From a checkpoint of a small contrastive image-text model.
Training: 13200 steps, batches of 256.
Data: 90422 training examples, 37.4 epochs.
Rows from block 4 of the text encoder, named by matrix and row number. Rows with one number belong to one neuron. Each number is 128 + 32 x the weight over its row's rms, rounded and kept within 0 to 255. All counts start at 0. After the name is the row's rms in percent of the matrix's.
# fc1: MLP up (text_encoder.blocks.4.mlp.fc1.weight, 960x320), inputs 108-161
# fc2: MLP down (text_encoder.blocks.4.mlp.fc2.weight, 320x960, transposed), outputs 108-161
fc1.743 096 [167 178 104 135 146 159  82 150 183 154 145 154 109  62 142 149  92 192 119 114  98 121 122 132 143  75 177  95 130 132  89 106  93 151 105  85 142 181 106 116 135 111  89 149 106 137 140 139 102 160 139 121 131 108]
fc2.743 096 [189 116 146 136 124 178 132 133 187 134 133 126 159 107 135 139  94 169 138 121  94 113 115  95 104 112 163  88 140 169 125 103  30 149  31 111 159 204  91  99  86 132 111 155  89 101 142 116 109 166 158 124 114 143]
fc1.744 114 [163 102 122 112 112 112 173 108 146 132  54 150 107 114 143 113 108 121 143  87 176 139  98 138  96 106  77 172 159 110 128 116  96 153 126 108 129 139 133 146 144 163 165  73 177 110 193  71 183 163 139  94 155 143]
fc2.744 117 [153  92 136 144 125 108 190 156 126 116 116 130 121 128 148  75  46 123 169  49 130  90 176 208 101 118  42 139 139 138 124 101 130 156 142  93 117 142 124 131 115 173 187 119 162 148 169  83 129 153 183 109 116 123]
fc1.745 115 [ 95 168 112 172 144 159 136 172 119 156 152  86 201 109 127 105 117 169 135 122 127 110 128 130 146 115 156 141 209 144 121 170 175  86 138 114 101 106 107 139 146 133  90 148 123 190 123 152 109 118 140  85  70  89]
fc2.745 111 [ 95 134 151 154 158 126 147 156  71 140 165 160 216  80 121  77 119 197 130 124 113 124 178 120 149 101 187 110 154 158  82 161 122 170 173 140 151  81 142 159 157 142 125 187  93 172 138 122  92 126 134  98  87 112]
fc1.746 104 [126  75 137  99 159 117 170 140 112  98 125 156 120 128 111  55 116 157 113 163  70  75  76 153 154 135 112 141 115 146 140  54 167 139 165  84 121 131 132 106 102 155 167 193  98 128  99 118 110  61 169 151 182  96]
fc2.746 106 [108  74 169  95 159  89 123  85 137  66 149 170 110 124 128  69 133 130  90 177  59 119  85 166 149 117 155 182 128 148 144  64 203 162 137 112 129 127 137  95 125 139 184 228  88 176 121 138 113  65 147 137 149 136]
fc1.747 098 [134  98  98 149 103  43  74 146 141 126 119 116  91 142 176 144 167 110 115  97  75 117 121 185 148 112 153 180 103 135 183 167 160  51 153  78 182 103 121 123 117 138 123 119 142 127 115 136 108 169 143 100 124 124]
fc2.747 103 [156 139 120 103 128  28 116 156  91 101 128 112 148 127 159 119 127 157 140 140  62  99 101 193 179 107 155 182 123 150 179  85  85  95 182  99 179 130 177 133 142 139 177 111 139 127 109  96 142 200 124 130 139 108]
fc1.748 104 [118  90 147 154 138  98 142  93 121  83 127 144 141 148 203 141 165 112 116  99 135 146 158  85 166  82 154 135 140 157  82 164 144 118 128 119 181 100  95 124  92 144 105 187 119 133  72  61 120 137 147 144 114 175]
fc2.748 103 [ 83 115 142 155 150  76 118  34 109 106  59 138 181 134 158 192 183 123 134 131 149 177 158  94 161  50 148 108 129 178 121 111 102 105  44 152 160 145 149 189 139 132 155 132  94 121 132 121 121 134  87 133 181 136]
fc1.749 105 [200 102 183 130 175 124 102  82 124 203 142 197  90  99 161 106  57 126  99 102 101 106 154 181 121 174 132 131 115 130 107 111 145 147 126  95 155 103 175  94 160 157 144 155 103 146 154 105 161  78 102 142 212 168]
fc2.749 100 [185  74 122 126 135 118 154  91 139 150 161 203 157 145 120  86  69 110  82 130 134  98 122 150 120 124 126 100  90 115 119 131 153 135 115 137 158 130 148 115 128 179 143 121 107 137 133  77 148  93  70 174 255 196]
fc1.750 053 [134 126  91 131 161 164 118 139 126 153 145 103 120 108 151 151 218 165 110 116 105 111 143 173 124 115 174  89 172 151 163 182  45  71 149 151 183 147  66 138 150 116 141 165 166 154  81 141 119 134 119 130 144  88]
fc2.750 058 [118 132 119 113 168 149 142 128 119 175 196 130 115 105 103 110 155 168 116 160 125 100 122 178 118 111 178 140 144 133 149 147  46 115 146 147 168 135  88 152 125 103 106 148 172 154 122 137 101 133 133 160 147  70]
fc1.751 078 [133 176 161 116  49 172 140 120 141 204  91 127 116 195 122 168 179 126  79  97 116 115 128 177 186 161 134 136 140 136 185 106 136 107 136 182 160 145  93 100 109 118  91  73 130 185 135 129 108 197  95 128  98  65]
fc2.751 075 [104 180 155 108  48 169 126  83 145 154  75 123 128 173 121 145 146 146  84 116 128 121 189 112 132 106 147 182 144 125 158 133 129 150 113 184 193 162 121 119 127 100  73  89 118 196 152 156 123 205 128 118 100  96]
fc1.752 119 [108 166  91 165 114  98 161 113 122 171 107 196  87 117 132  87 105 126 153 117  76 144 195  98 100  91 157 127 142 125  73 156 106  71 170 142 121  79 169 134 156 182 133 140 143 114  81 137 148 146  32 101 125 138]
fc2.752 113 [110 187 115 168 131 143 133 116 158 125 155 180 104 110 115 146 120 197 189 142 128  96 196 141 116  78 164 140 104  79  78 174 101  82 157 142 120  97 159 147 151 124 166 112  88  49  99 100 197 128  63 128 101  96]
fc1.753 111 [158 118 183 130 145 122 147 156  81 124  88 121 138 133 107 150 137 133 167 135 132 103 115 175 169 114 179 119 166  78 115 139  89 137 109 136 106 152 113 122 146 108 178 124  76 126 108 160 156 171 108 148  17 172]
fc2.753 111 [210 141 145 165 191 137 114 160  75 141 108 149 140 137 131 163 146 135 162 116 148  56 105 146 129 133 149  91 163  91 154 156 149 110 167 138  69 102 164 160 124 109 158 129 115 156 101 145 157 168 165 155  62 188]
fc1.754 115 [166 133 130 168 119 108  93  99 106 130 155 141 189 102  89 103  84 123 146 129  54 143  87 137 111 121 150 120 108 160 198 111 135 144 159 137 124 157 186  83 105  91 196 145 122  76 110 104 145 176  73 189 121 155]
fc2.754 110 [199  69 110 136 134 107 150  88  92  79 189 124 207 106 116  88  90 131 105 131  59 111  94 107 123 135 150  93 118 164 155 139 119 102 120 134 155 192 145 134 110 135 147 132 108 100 140  62 126 156  78 193 122 147]
fc1.755 118 [104 172 146 147 169 121  82 173 135  68 182 141 119 124  59 120 116  92 121 106 138 159 179 125 137 104  92  85 157 144  83  65 182 147 132 118 132  80 134 132 150 108 150 121 144 145 132 123 162 124  28 130 174  82]
fc2.755 116 [ 95 184 139 162 195 138  63 174 113  70 146 125 135  76  70 145 104 130 120  85 136 142  87 111 130  77 150 104 139 141 135  59 186 115 114 114 120 132 139 155  85  92 142 119  97 128 115 138 147 109  67 135 179  93]
fc1.756 109 [155 160 137 168 137 122 147 126  80 115 140  92  79 186 109 148  60 175 157  84 117 123 148 143 156 115 170 115  55 180 111 142 150 142 155 122 112 101  31  76  64  62 157 113  49 123 103 125  87 120 156 163  93 178]
fc2.756 113 [117 155 186 203 108 154 157 152  78  86 127  99 103 176 123 153 105 159 119  92 106 131 106 122 160  97 159 101  93 199 127 139 127 158 124 165  89 130  97 137  48  82 100 142 101 164  82 133  89 132 168 130 107 187]
fc1.757 065 [144 161 104 162 180 131 137 130 130 144 134 111 114 110 129 107 151  88 153 126 166 110  98 130 108 181 169 137 118 133 135 126 126  77 118  87 127 149  82 126 126 144 144 152 120 137 133 162  81 136 177 116  35 149]
fc2.757 070 [159 159 118 136 176 133 102 114 128 148 159 105  93  88 139  96  89 107 162 128 169 115 128 104  94 138 153 120 132 126 104 111 123  91 122  88 137 122 112  87 163 149 151 108 138 114 141 127 127 127 138  80  20 163]
fc1.758 067 [104  83 118 110 184 119 172 112 173 165 137 133  48 140  97 187 110 140 143 142 137 118 122 144 125 118 123 139  69 124 142 127 100 167 160 126 170 144  80  89 119 126  99 109 141 157  80 181  88 135 211 103 159  65]
fc2.758 071 [ 71 123 146 122 174  86 116 133 133  76 127 160  48 189 114 165 117 155 127 132  78 116  98 137 107 145 132 103  77 113 132  94 159 187 105 135 188 159  87  79 110 125  74 117 129  99  93 186 114 156 180 144 128  82]
fc1.759 081 [140 138 179 112 167 162 167 126  93 125 111  89  62 113 129 126 130 139 116 120 114 182 187 160 131 138 109 153 143 129 123 114 143 134 121  59 154 148  81 129 100 115 140 146  92 117  84 163 127 153  91  98 133 157]
fc2.759 089 [ 93  94 151 133 150 175 187 123  78 156 100 175  79 147 139 146 101 145 170 113  97 179 114 152 136 133 123 137 149 110 134 158 149 130 113 113 161 174 144 130 110  93 121 157  72 128 120 193 174 152 101 135  88 152]
fc1.760 089 [ 84 121 121 131 129 114  70 146 186 160 117 133  94 150 114 122 122  76 152 158 185 100 151 181 143 122 118 123 147 106 147 188 132 123  69 214 118 103 162 153 133 110 124 156 141 148  95 117 156 139 125 178 118  86]
fc2.760 099 [103 127 141 104  72 118 112 120 168 156 170 104 123 174 114 127 126  75 155 165 154 144 118 181 118  84 103 133 112 137 155 151 149 168  94 146 112 151 104 130 162 113 181 178 148 135 122 125 117 203  20 162 132  90]
fc1.761 119 [138 145 164 120 164 112 121 138 188 127 135 139 131  92 142 190 198 136  97 141 133 131 107 154 139 166  78 113 100 129  99 134 115 138 136 144 167 125 135  85 114  80 151 109  86 132 131 104 141 162 104 163  81  65]
fc2.761 112 [134 146 158 122 157  83 122 114 210  95  99 141 141  32 115 198 158 137 121 104 106 167 117 146 105 143  93 126  90 136 124  95 147 139 117 145 180 161 160 104 116  63 125 127  95 140  88 109 163 149  93 136  88 111]
fc1.762 054 [148  97 151  72  71 121 121 149 142  84 138  96 127 167 133 109  95  72 140 144 177  77  87 216  99  74 113  98 195 196 171 139 110  97 133  52 159  93 158 152 135  66 115 105 192 109 110 136  90 173  74 109 146 119]
fc2.762 056 [144  99 150 100 129 136 152 145 146  75 157 159 154 172 113 120  94  97 161 114 172 108 134 179 105  89  93  87 176 196 147 147  95 134 153  72 157  87 128 198 134  77 146  83 188 112 106 148 119 140 103 127 135  71]
fc1.763 078 [156  99 115 206 112  91 136 120 119 135 123 125 161 145 163 128 123 155 162  94 115 161 117 123 174  90 100 132 118 156 152 164 128 126  84  87 105 148 113  72 176 178 130 129 124  91 170 165 137  81 139 149 139 128]
fc2.763 079 [145 111  91 133 154  94 127 136 115 110 116  99 105 121 160 137 142 145 121 148 142 134 137 121 180  80  77 145 132 132 114 132  45  73 120 145 160 129 138 104 162 174  90 125  83 100 162 141  94 103 107 121 145 164]
fc1.764 076 [108 159  93 104 136 174 159 189 137 120 193 136 132  86 109 123 121 157 147 122  92 189  84 108 115 133  63 155 185  76 116  99 183 196 144 168 154  89 126  78 158  57 123 108 119 147 127  59  85 120 157 110 202 112]
fc2.764 082 [163  84  58 102 132 174 152 167 133 149 168 114 130  80 146 107 141 159 122 150 106 121 132 111 121 124  20  91 156  90  64  87 161 190 158 153 109 119 148  65 128  80  92 116 157 127 125  65 100 132 169 165 141 146]
fc1.765 090 [154  97 107 113 156 115 167 108 104 138 157 131  90 167 148 154 147 203 104 117 147  93 140 162 147 194 147  87 135 102 160 185 116 187 131 147 136  91 149 116 106 133 139 133 120 112 117  77 180 159 160 128 143 145]
fc2.765 090 [155 103 117 138 157 139 174 136  91  98 202 125  99 167 104 138 125 131  99 127 120 104 158 117 116 217 117  42 152 118 110 151 122 162 128 136  96 113 178 102  99 139  99 119 161  91  85  95 144 112 114 116 176 115]
fc1.766 074 [134 123  94 129 127  56 113 152 166 178 141 119 108 188  67 139 102  92 127 139  89 142 100 169  85 158 132  96 134 109 177 132 143 152  59 135  83 162  90 138 136 113 131 150 114 115 140 183 114  96 156 150 104 137]
fc2.766 071 [153 124 133 116 109 103 126 151 162 150 183 115 144 172  48 123  97 111 120 141 110 100 101 110 107 143 134  98 121  83 153 138 128 170 123 141 114 160 162 138 147 144 175 136 131  87 144 170 130  97 137 102  51 123]
fc1.767 110 [108 131 109 139 138 121 156 126 140 104 199 125 156 117 135 159  89 132  80 138 153 103 147 106 136 135 110 118 102 116 125 129 171 133 160 108 136 119  75 160 136  61 127 124 181 118 122 178  76 162 105 181 126 170]
fc2.767 115 [126  99 136 148 143 146 134  89 112 120 156  99 137  88 159 171 100 119  54 112 212  96 118 145 101 125 154 138 130 134 113  98 153 102 110 116 163 149  98 164 126 110  57 111 191 151 127 188  87 193 125 116 155 129]
fc1.768 094 [183 134 220 108 119  76  97 121  56 121 107 137 162 101 107 111 157 179  80 168 138 184 176 107 155 164 138 130 126 111 121 155 180 127 153 147  70 131 169 124  92 142 195 109 123  94 129 154 110 122 102 133 117 149]
fc2.768 094 [192 123 162  95 128 130  88 156  69 105 129 103 187 135 131  85 148 151  70 159 133 184 187 125 145 137 140 131  64 104 130 107 159 109 164 182 112 100 133  89  86 123 172  85 117  96 119 131 129  93 156 138 104  99]
fc1.769 088 [138 193  91 146 150  93 129 130 144  68 135 137 125 112 140 154  85 121  99 129 161  90 121 141 175  93  85 128  92  38 163 126 183  75  91 128  88 128 148 120 189 154  92 146 102 100 169 179 151 145 163 158 143 114]
fc2.769 099 [ 85 177  70 165 166 100 175 125 135  94 121 145  97 105 131 152 116 138 128  68 143 149 127 127 137 173  99 134  85  84 133 111 188 103 143 121 113 122 181 105 193 140 126 139 154 120 127 172 166 174 158 201 102 106]
fc1.770 130 [136 156 201 128 127  79 179 104 127 130 138 121 201 148 135 146 121 109 135 160 163 178 120 164 157 135 111 169  74 147 118 130  89 110  89 153 126 125 114 105 149 145 153 129 103 171 149 116  56 126  76  72 142  89]
fc2.770 131 [167 129 177 115 114  71 132 151 140 130 146 122 204 121 169 119 122 129 136 124 150 181 147 137 121 113 137 176  53 168 117 153 134 164 105 129 135 160 131  91 138 123 140 106 128 164 137 118 122  48 103 132 114 125]
fc1.771 070 [132 113  89 199  72 115 143 138 130 157  76 119 113 142 153 106 184  65  80  89 100  98 139  84 150 155 137 123 112 162  98 142 105 108 212 125 161 120  88  54 166 116 144 101 116  82 123 138 181 121 148 133 128 111]
fc2.771 073 [ 54 165  89 153  67 125  98 131  53 155 104 124 119 118 128  66 180 110 140  84 159  96 142 139 111 149  97 126  89 116  46  72 104 112 128  93 163 143  97  90 179  89 155  93 143  98 142 168 145 120 167 110 129 152]
fc1.772 101 [151 101 137 108 121 138 134 117 158 156  74 127 135  91 201  87  95  94 141 115 118  87 158 146 115 106  80 117 141 153 117 166 142 188 120 116  70 110 146 119 222 131  75 107 105 150  92 140 138 175 109 134 154 115]
fc2.772 112 [128  62 157 140 159 143 137 114 147 138  96 129 151  93 193 100 138 126 135 124  89 167 166 156 102 111  91  98 125 176 130 138 140 154 117 168 143 110 138 144 229 109  80 162  97 146  68 104 141 151  92 137 162 132]
fc1.773 104 [ 71 176 166 123 117 147 137 145 128 138  82 119 112 162 130  61 130 115 124 130 170  90 163 101 146  96  92 170 121 155 121 177 104 142 132  79 101 165 144 135 159 140 111 171 129 148 206 154 176 117  54 149  83 117]
fc2.773 099 [115 175 152 170 131 182 162  90 122 142  72 100  87 160 113  99 157  65 123  97 155  77 145  96  78 132 120 168 133 110 136 131 115 124  88  91 126 153 104  79 147 130  88 191 154 141 193 129 196  49  82 165 112 118]
fc1.774 103 [ 76 107  90 150 114 140  83 146 162 132 101 134 110 107  99 150 185 113 115 110 115 105 174 164 153 163  84  93 158  95 150 149 122  56 101 164 124  97  72 146 154 136 151 154 187  97 151 160  97 142 113 173 161  73]
fc2.774 108 [ 51 103  72 178 153 136  79 133 188 147 146 140 105 101  91 170 148 150 119 111 125  89 171 121 153 172 106  94 137 125  89 172 128  63  97 173 160 117  90 142 160 112 186 164 172 107 138 172 115 125  86 159 173  86]
fc1.775 108 [122 209 161 124 122 188 152  99 127 134 142  89 151 148 114 111 107 193  88 142 106 123  77 101 142 111  72 137 191 168 145 127 156 115 188 112 160 103 137 101 121 194 139 162 129 135 154 196 152 135 112 125 117 110]
fc2.775 108 [107 155 136 129 127 137 133  77 118 125 169 110 189 137  76 105  82 188  94 105  65 161 127 111 110 106  78  84 140 137 141  92 107 133 200 152 167 101  99 136 150 202 128 158 145 142 112 120 133 163 179 113 111 124]
fc1.776 098 [160  77  98  99 153  99 233 152 100  48 109  95 116 105  66 128 150 110  97 133 125 173 107 123  87 136 174 130 139 154 119 126  97 114 168 160 185 125 130 129  93 132 118  96 117 190 149 111 191 121 108  77 149  92]
fc2.776 106 [140 101 106 122 160 128 180 146  79  48 117 105 140 132  53 159 124 122 116 112 148 148  68 162 100  71 165 106 122 139 107  87 113 101 128 116 191 110 142 132  39 137 147  65 144 189 177 151 206  88 106 140 147 102]
fc1.777 125 [105 139 138 125 160 145 184  98 139 145  98 111 138  89  61 170  98 109 104 126  84  72  59 121 143  79 130 150 209 162 115 132 135  99 127 146 124 113 118 119 113 124 109 107 128 127 109 110 161 109 123 131 135 177]
fc2.777 123 [131 175 150 117 132 142 177  83 113 163  80 113  82  88  83 162  97 134  91 105  68 102 102 134 124  50 163 184 194 130  88 148 182 156 161 117 178  99 122 121 130 124 131 153 105 127 139  98 131 105 145 123  92 158]
fc1.778 124 [103 169 116 126 166 182 147 136 137 148 136 117  85  64 145  68 191 168 128 174  96 155 114 137 179 123 118 153  67  86 119 120  81 137 158 110 191 147  69 111 125 132 142  78 111 120 144 106 159 141 136 190 111 122]
fc2.778 124 [ 85 120 107  81 150 137 122 147 137 130 142 143 157 103 189 101 156 181 126 201 148 148 144 156 168  95 129 163 125 102 120 151  76 127 147 143 174 177 115 136  83 175 131 102 122 122 136 113 187 124 140 177 142 164]
fc1.779 093 [109 121 133 163 121  94 154 156 108 125 116 123 138 102  94 132 110 100 183 118 155 121 103 123 140 103 111 167 137 181  96 166 135 149 153 117 154 137 101 148 174 135 157  73 217 167 107 122 145 131  84 110 124 159]
fc2.779 087 [ 86 116 150 140 139  82 168 118 133 129 117 104 131 127 115 126 165 141 173 143 122 121 113 138 151 110  90 175 116 150  89 148 149  95 148 149 101 121  99 193 176 110 171  63 207 128 118 107 131  67  98 174  99 182]
fc1.780 114 [119 138 142 121  85 147 127 105 156 106 150 145 129 103  87 133 131 166 137 193 131  73 205 132 118 195 126 105  74 121  95 121 123 134  75 188 125 149 159 139 182 107 112  74 142 141 154 201 128 160 168  82 141  89]
fc2.780 111 [111 133 127 118  91 122 159  80 175 152 149 135 116  92 106 142 127 149 156 176 157 123 152 138 107 211 129 135  84 135 150 112 127 149  96 172 132 156 123 114 198 128 120  63 156 137 130 154 143 146 142 105 103 141]
fc1.781 082 [106  82 141 107  78 150 137 105 117 106 114  92 119 143  80 115  67 142 147 113 112 149 108 173 194 143 115 189 149  94 168 149 104 137 134 132 119 130 140 152 160  67 223 143 135 189  88 124  60 152 126 129 126 126]
fc2.781 083 [106  86  91 159 141 161  87 115  98  99 102  57 109 127 116  72  94 152 124 138  99 170 142 196 148 184 132 209 164  74 126 158  58 123 104 167 130 110 158 116 148 100 197 167 121 176 116 122 103 156  77 120  71  83]
fc1.782 098 [136 161 147 164 124 105 107 124  86 142 109 173 148 159 148 145 137 128 114  71 140 110 119 103 139 162 194 110 117 101 154 104 148 110  81 124  88  57 109 150 113 129  56 133 218 128 106 113 146 161 140 106 116 108]
fc2.782 100 [ 89 135  96 158 151 105 111  70 111 162 125 148 148 136 120 124  99 163 150  51 112 162 147  93 129 150 170 107 103 100 182 132 129 105  84 129 129  62 121  90 155 157 116 105 195 124 125 121 147 159 151 113 145 115]
fc1.783 116 [131 174 154 141 143 143  98 125 129 111 193 102 106 122 168 156 110 168 139  87  81 141  94  95 104  68  97  84 163 132  81  92 142  65 136 207  85 116  91 111 142  72 131 129 138 105 168 180 113 106  87 136 105 152]
fc2.783 106 [122 141 172 136 141 135 110 116 155 128 150  83 113  97 127 104 121 147 122  99 123 185  68 116 109  72 104 117 133 142 125  66 142 100 176 176  73 167 117 155 145  57 113 163 101 101 177 151 122 103  83 120 127 167]
fc1.784 102 [178  64 103 116 141 156 184 160 149  96  64 134  83 151 122 182 171 126 110 140 180 111 105 191 114 124 157 177 116 118  98 117 155  90 119 167 118 101 100 134 109 112 124 124 132 117 127 157 170  78 151 135  51 127]
fc2.784 095 [145  78  60 147 136 146 169 176 156 135  69 144 148 160 149 132 123 134  96  97 169 105 121 171  96 131 149 171 109 128 134 111 206 121 172 157 108 104 127 193 102 151  60 125 125  83 146 141 132  73 166 108  95 109]
fc1.785 097 [ 85 144  91 130 114 115 181 144 156 131  95 155 221  88  95 107  81  89 115 158 149 122  82 100 105 159  94 125  94  97 169 115 133  81 130 166 101 161 149  44 108 141 124  77 127  76  56 163 157 110 200 118 125 110]
fc2.785 099 [114  98  62 113 141 103 138 129 122 109 114 176 194 111  77 124  85  88 128 150 149 126 102 104 148 114  93 163  93 104 204 144 167 110 131 115 106 173  97 126 109 156  94 110 141 145  57 132 111 137 126 104 133 154]
fc1.786 106 [ 70  74 152 156 120  77 159 171 108 154 180 153 161  98  72  89 111 165 147 136 108 124 112 170 115 150 122 163 100  67 194 188 149 143  68  94 102 120 148 116  37 127 187 100 119  75 177 128 122  84 121  92 114  69]
fc2.786 103 [ 95  73 107 144 103  96 157 153 129 125 191 144 118 145  84 102 117 137 132 116 173 134 157 101  77 146 117 160  78  75 174 179 130 148  62  98  66  84 151 132  81 139 145 108 128  69 147 104  97 105 164 129 146  82]
fc1.787 089 [136 117 137 136 147 149  95 113 140 138  53 134 140 209 154 183 126 105 114 171 108  72 101  93 122  92  73 185 107 141 162 118 155  87 131 108 116 146  82  95 133 165 122 116 159 181 135  99 111 192 116  91 124 123]
fc2.787 093 [133 104 149 127 133 126 120 132  94 128 143 149 168 183 151 156 150 108 136 156 151  73  63 103  97 112  50 203 146 156 129 138 149 106 178 141 131 206 127 118  93 152 179 132 147 202 134 114 112 150 110 140  97 123]
fc1.788 091 [111 156 137  74  84 174  99 146 123 146 111  57 127 107 191 128  82 102 145 140 139 115 155  78 121  97 140 122 104  76 149 164 142 156 141 145 135 112 128 128 140 150 182 124 176 144  82 121  90  79 148 152 108 152]
fc2.788 094 [153 115 143  91 126 185 119 163 126 114 122  73 134  99 180 137 117 129 107 177 124 156 163 114  77 123 123 135 101 112 156  92  89 132 166 180 186  82 126 120  93 157 144 107 151 124 109  56  94 146 103 145  79 121]
fc1.789 128 [153 113 124 141 144  84 162  95 142  81 132 129 137 107  92 139 163  18 134 110 166  64 132 120 141 206 119  98 111 148 105 151 111 136 112  90 163  69 123 171 163 103 123 142 125 113 130 192  91 130 126  83 125 176]
fc2.789 129 [157 111 120 123 148 135 154 121 133 145 139 144 121 109 111 110 104  42 131 138 147 122 107 156 127 129 138 137 133 159 144 122 140 140 116 117 169 100 136 137 154 104 145 120 145  56 123 160 127 115 144 128  98 169]
fc1.790 100 [142 135 122 114 145 125 108  19 163 124 148 144  82 127 122 128 115 119 136  80 188 163  72 159  76 121 126  90 142 143 190 117  42 123 139  98  96 149  93 148 151 149 135  91 118 166 168 164 158 129 113 124 107 142]
fc2.790 092 [107  72 169  94 126 121 102  63 129 151 139 136  77 140 141 155 128 113 195  42 175 154 113 175  56  65 159  86 147 141 164 116 112 118 164  99 124 176 142 115 135 140 142  88 143 134 147 181 135  84 138 137  85 121]
fc1.791 125 [150 198 121 166 129 132 128  78 131  60 139 103 115 104 127 155 185 113 132 137 147  66 140 138 174 172 142 101 138 130  89 162 102 129 114 148 138  92 157 106 116 113 114 150 128 109  97  63 139 160 148 132 140 150]
fc2.791 113 [109 174 122 157 168 186 135 106 129  68 123 112 161 103 106  92 164 166 132 110  91  68 110 163 140 103 145  70 108 177  90 119 153  75 126 134 175 127 137 118 129 132 131 137 138 144 139  86 143 137 129 137 154 121]
fc1.792 127 [ 89 116 123 116 166  81  98  65  89 120 128 106 147  72 107 133 105 122 120 103 141 121  91 120 156  95 121 118 154 127 106 113 142 129  99 122 119 104 103 137 140 165  87  56 100 122 110 154  88 173 202 160  96 153]
fc2.792 119 [ 90  56 134 115 140  86  66  71  78 117 145  95 107  89 103 140 151 107 156  88 143 154  75 185 130  76 116  92 149 120 148 152 148 124  92 158 156 121 122  89 155 131  57 105 112 127  95 145  87 135 141 145 166 162]
fc1.793 122 [151 126 145  90  94 144 255 123 157 140 136 112 126 177 138 128  73  36 115 137 137 139 144 120 145  79 114  80  86 115 142 196 175  88  84  85 104 132 150 171 111 131 150 120 189  94 129 124 104 145 101 159  72 155]
fc2.793 116 [138  82 141 111  84 148 189 117  90 135 170 128 127 108  97 130  88  39 158 152 127 114 131 144  84 102 112 138 107 117 143 185 172  72 104 135 156 140 179 187  84  95 117 108 119  92 108 110  99 152  91 158  81 167]
fc1.794 094 [ 81  95 127 164 105 122  96 140 127 132 174 135 190 144  79  88 124 179 153 177 131 129 165  90  94 143  80 167  96 164 139 144 193 122  93  94  50 149 166 181 146  98 112 116 143 121 119 116 171 117 167 118 106  69]
fc2.794 091 [122  64 107 143 110 136  89  77 121 118 149 146 158 134 103  80 111 138 159 114 139 151 156  74  77 149  95 162 113 150 128 189 172 148  97 115  97 191 154 217 140  83 140 137 131  88 118  82 145 126 150 146 118  90]
fc1.795 093 [125 158 127 113  68 117 130 107 109  89 182  80 201 103 131 138 118 159  91 120 152 151  87 153 118 114 116  78 121 162 142 163  71 155 148  58  93 106 107 134  57  98 144 103 166 176 123 115 137  47 150 140 128 100]
fc2.795 094 [197 153  80 117  66 106 183 129 112  43 194  67 166  97 117 199  98 205 142 158 207 158  65 157 116  86 137  97 153 176 138 138 100 162 170  93 129  95 108 156  78 129 127 132 145 161 106  97 163 101 158 113 121 112]
fc1.796 126 [ 53 135 154 117 139 133 136 186 113 152 131 139 116  90 140 120 177 104 124 138 164 148 129 113  97 177 152 139 134 155 180 130 142  80 137 120 149 143  69  69  90  79  77  69 147 169 181  81  96  80 163 143 145 147]
fc2.796 131 [ 67 158 172  97 137 122 118 171  65 151 155 129 139 111 173 143 142 131 105 107 134 156 128 126 128 172 185 148 137 149 144 162 160  84 149 142 119 136  85  46 104  99 126 135  86 171 197  80  86 104 129 149 126 104]
fc1.797 117 [151 123 108 135 127 120 146 167  98 156  91 114  81 202 164 100 129 112 147 141 124 125 183 136 156 186 155 170 105 119 119  92 116 106 115 155 181 114 104 164  76 120 125 168 104 127 137 148 144 125 103 146 128 112]
fc2.797 114 [136 156 131 148 111 164 149 167 135 122 106  69 136 141 105 106 168 125 138 130 126 120 179 145 130 197 180 146  90 142 124 120 136  88 158 118 157 104 118 122  96 118 134 157  63 132 165 148 134 145 106 130 174 103]
fc1.798 081 [103 130 188 178 146  95 138  94 105  82 165 145 135 100 156 100 100  66 144 121 121 168  91 141 115 128 149 104 115 190 161 128  91 116 177  69 102 107 131 110 122 114  89 116 179 118  68 190  90 117 134  94 110 132]
fc2.798 086 [165  91 188 149 166 123 150  93 106  94 190 164 108  91 205  82  75 134 190  75 132 144 122 128 166 111 117  68 115 162 126 120  59 152 108 101  95 148 143 110 138 171 115  99 153 116  93 186 105 124 152  80 131 114]
fc1.799 085 [ 94  84 122 136 134 152 112 134 118 145 186 121 141 169 118  87 127 113 130 149 124 124  93 118  77 115 153 172 119 155 153 108 150 110 129 112 176 150 143 135 153  90 131 160 100 176 108 108 136 106 139 134 112 140]
fc2.799 086 [135 103 148 139 104 190  86 125 110 161 208 140 117 134  76 116 132 125 114 142 108 115 139 115 107 154 167 140 114 130 132 120 157 137 190  91 134 132 124 116 178  81 126 210 161 198 129  86 106  77 119 140 120 150]
fc1.800 111 [156 142 186 148 176 107 157  87 122 165 118 153 164  87 116 100 153  81 129 129 185 148 120 118 143 116 107 132 116 120  93 158 107 183 195 123  93  82 116 141 106  97 176 208 131 162 155 136 103 123  99 142 163 137]
fc2.800 111 [142  64 164 114 150 107 147  48  82 141 143 184 165  86  72 125 170  79 143  96 157 195 121 123 133 112 118 131  95 124 119 118 117 165 178 115 131  55 124 124 137  71 143 187 173  88 164 155 132 128 122 105 158 169]
fc1.801 113 [164 154 125  69  77 140 129 144 141 122  69 120  89 145 106 192 145 144 156 131 135 152 119 138 111 114 116 108 147 107 143 120 112 135 129  97 145 117 123 143  92 146  89 121 158 142 152 111 146  90 111 128 120 143]
fc2.801 109 [177 115 106 124 158 173 130 142 103 105 115  83 153 174 107  94 119  99 123 142 165 104 122 153 133 119 147  98 137 116 135  87 141  92 120  72 144 146 157  89  83  99 113  55 145 189 166 108 149 104  89 136  90 127]
fc1.802 113 [164 153 149 160  55  98 153  93 146 120 124 149  98 122 103 127 108 147 174 148 172 100  94  53 123  88 144 121 121 144 123  65 169 154 147 154 133 128 157 114 107 109 151  82  71 120 148 176 158 123 161 138 102 137]
fc2.802 118 [125 117 123 167  40 145 134  93 150 129 152 130  89 120 110 124  99 156 171 136 161 120  69 126 117 134 101 136 179 171 196 100 182 144 104 139 140 149 163 101 102 138 172 148  87 144 152 124 172 114 148 159  87 172]
fc1.803 067 [136 118 123 112 121 164  68 140 165 176 105 134 106  87 138 138 112 150 116  77 151 122 147  89 129 126 142 168 122 114  90 147 103 103  65 124 121  68 110 123 117 127 171  83 125 139 135 124 113  94 110  78 125 109]
fc2.803 052 [113  93 144 159 101 135 181 113  97 154 166 132 164 175 192 144 100 138 136 178  52 114 126 140  64 168 124 135 118 112 197 137 150 139 125 121  63 161 185 134 110 152 146 174  98  83 204 172 153 154 125 119 157 142]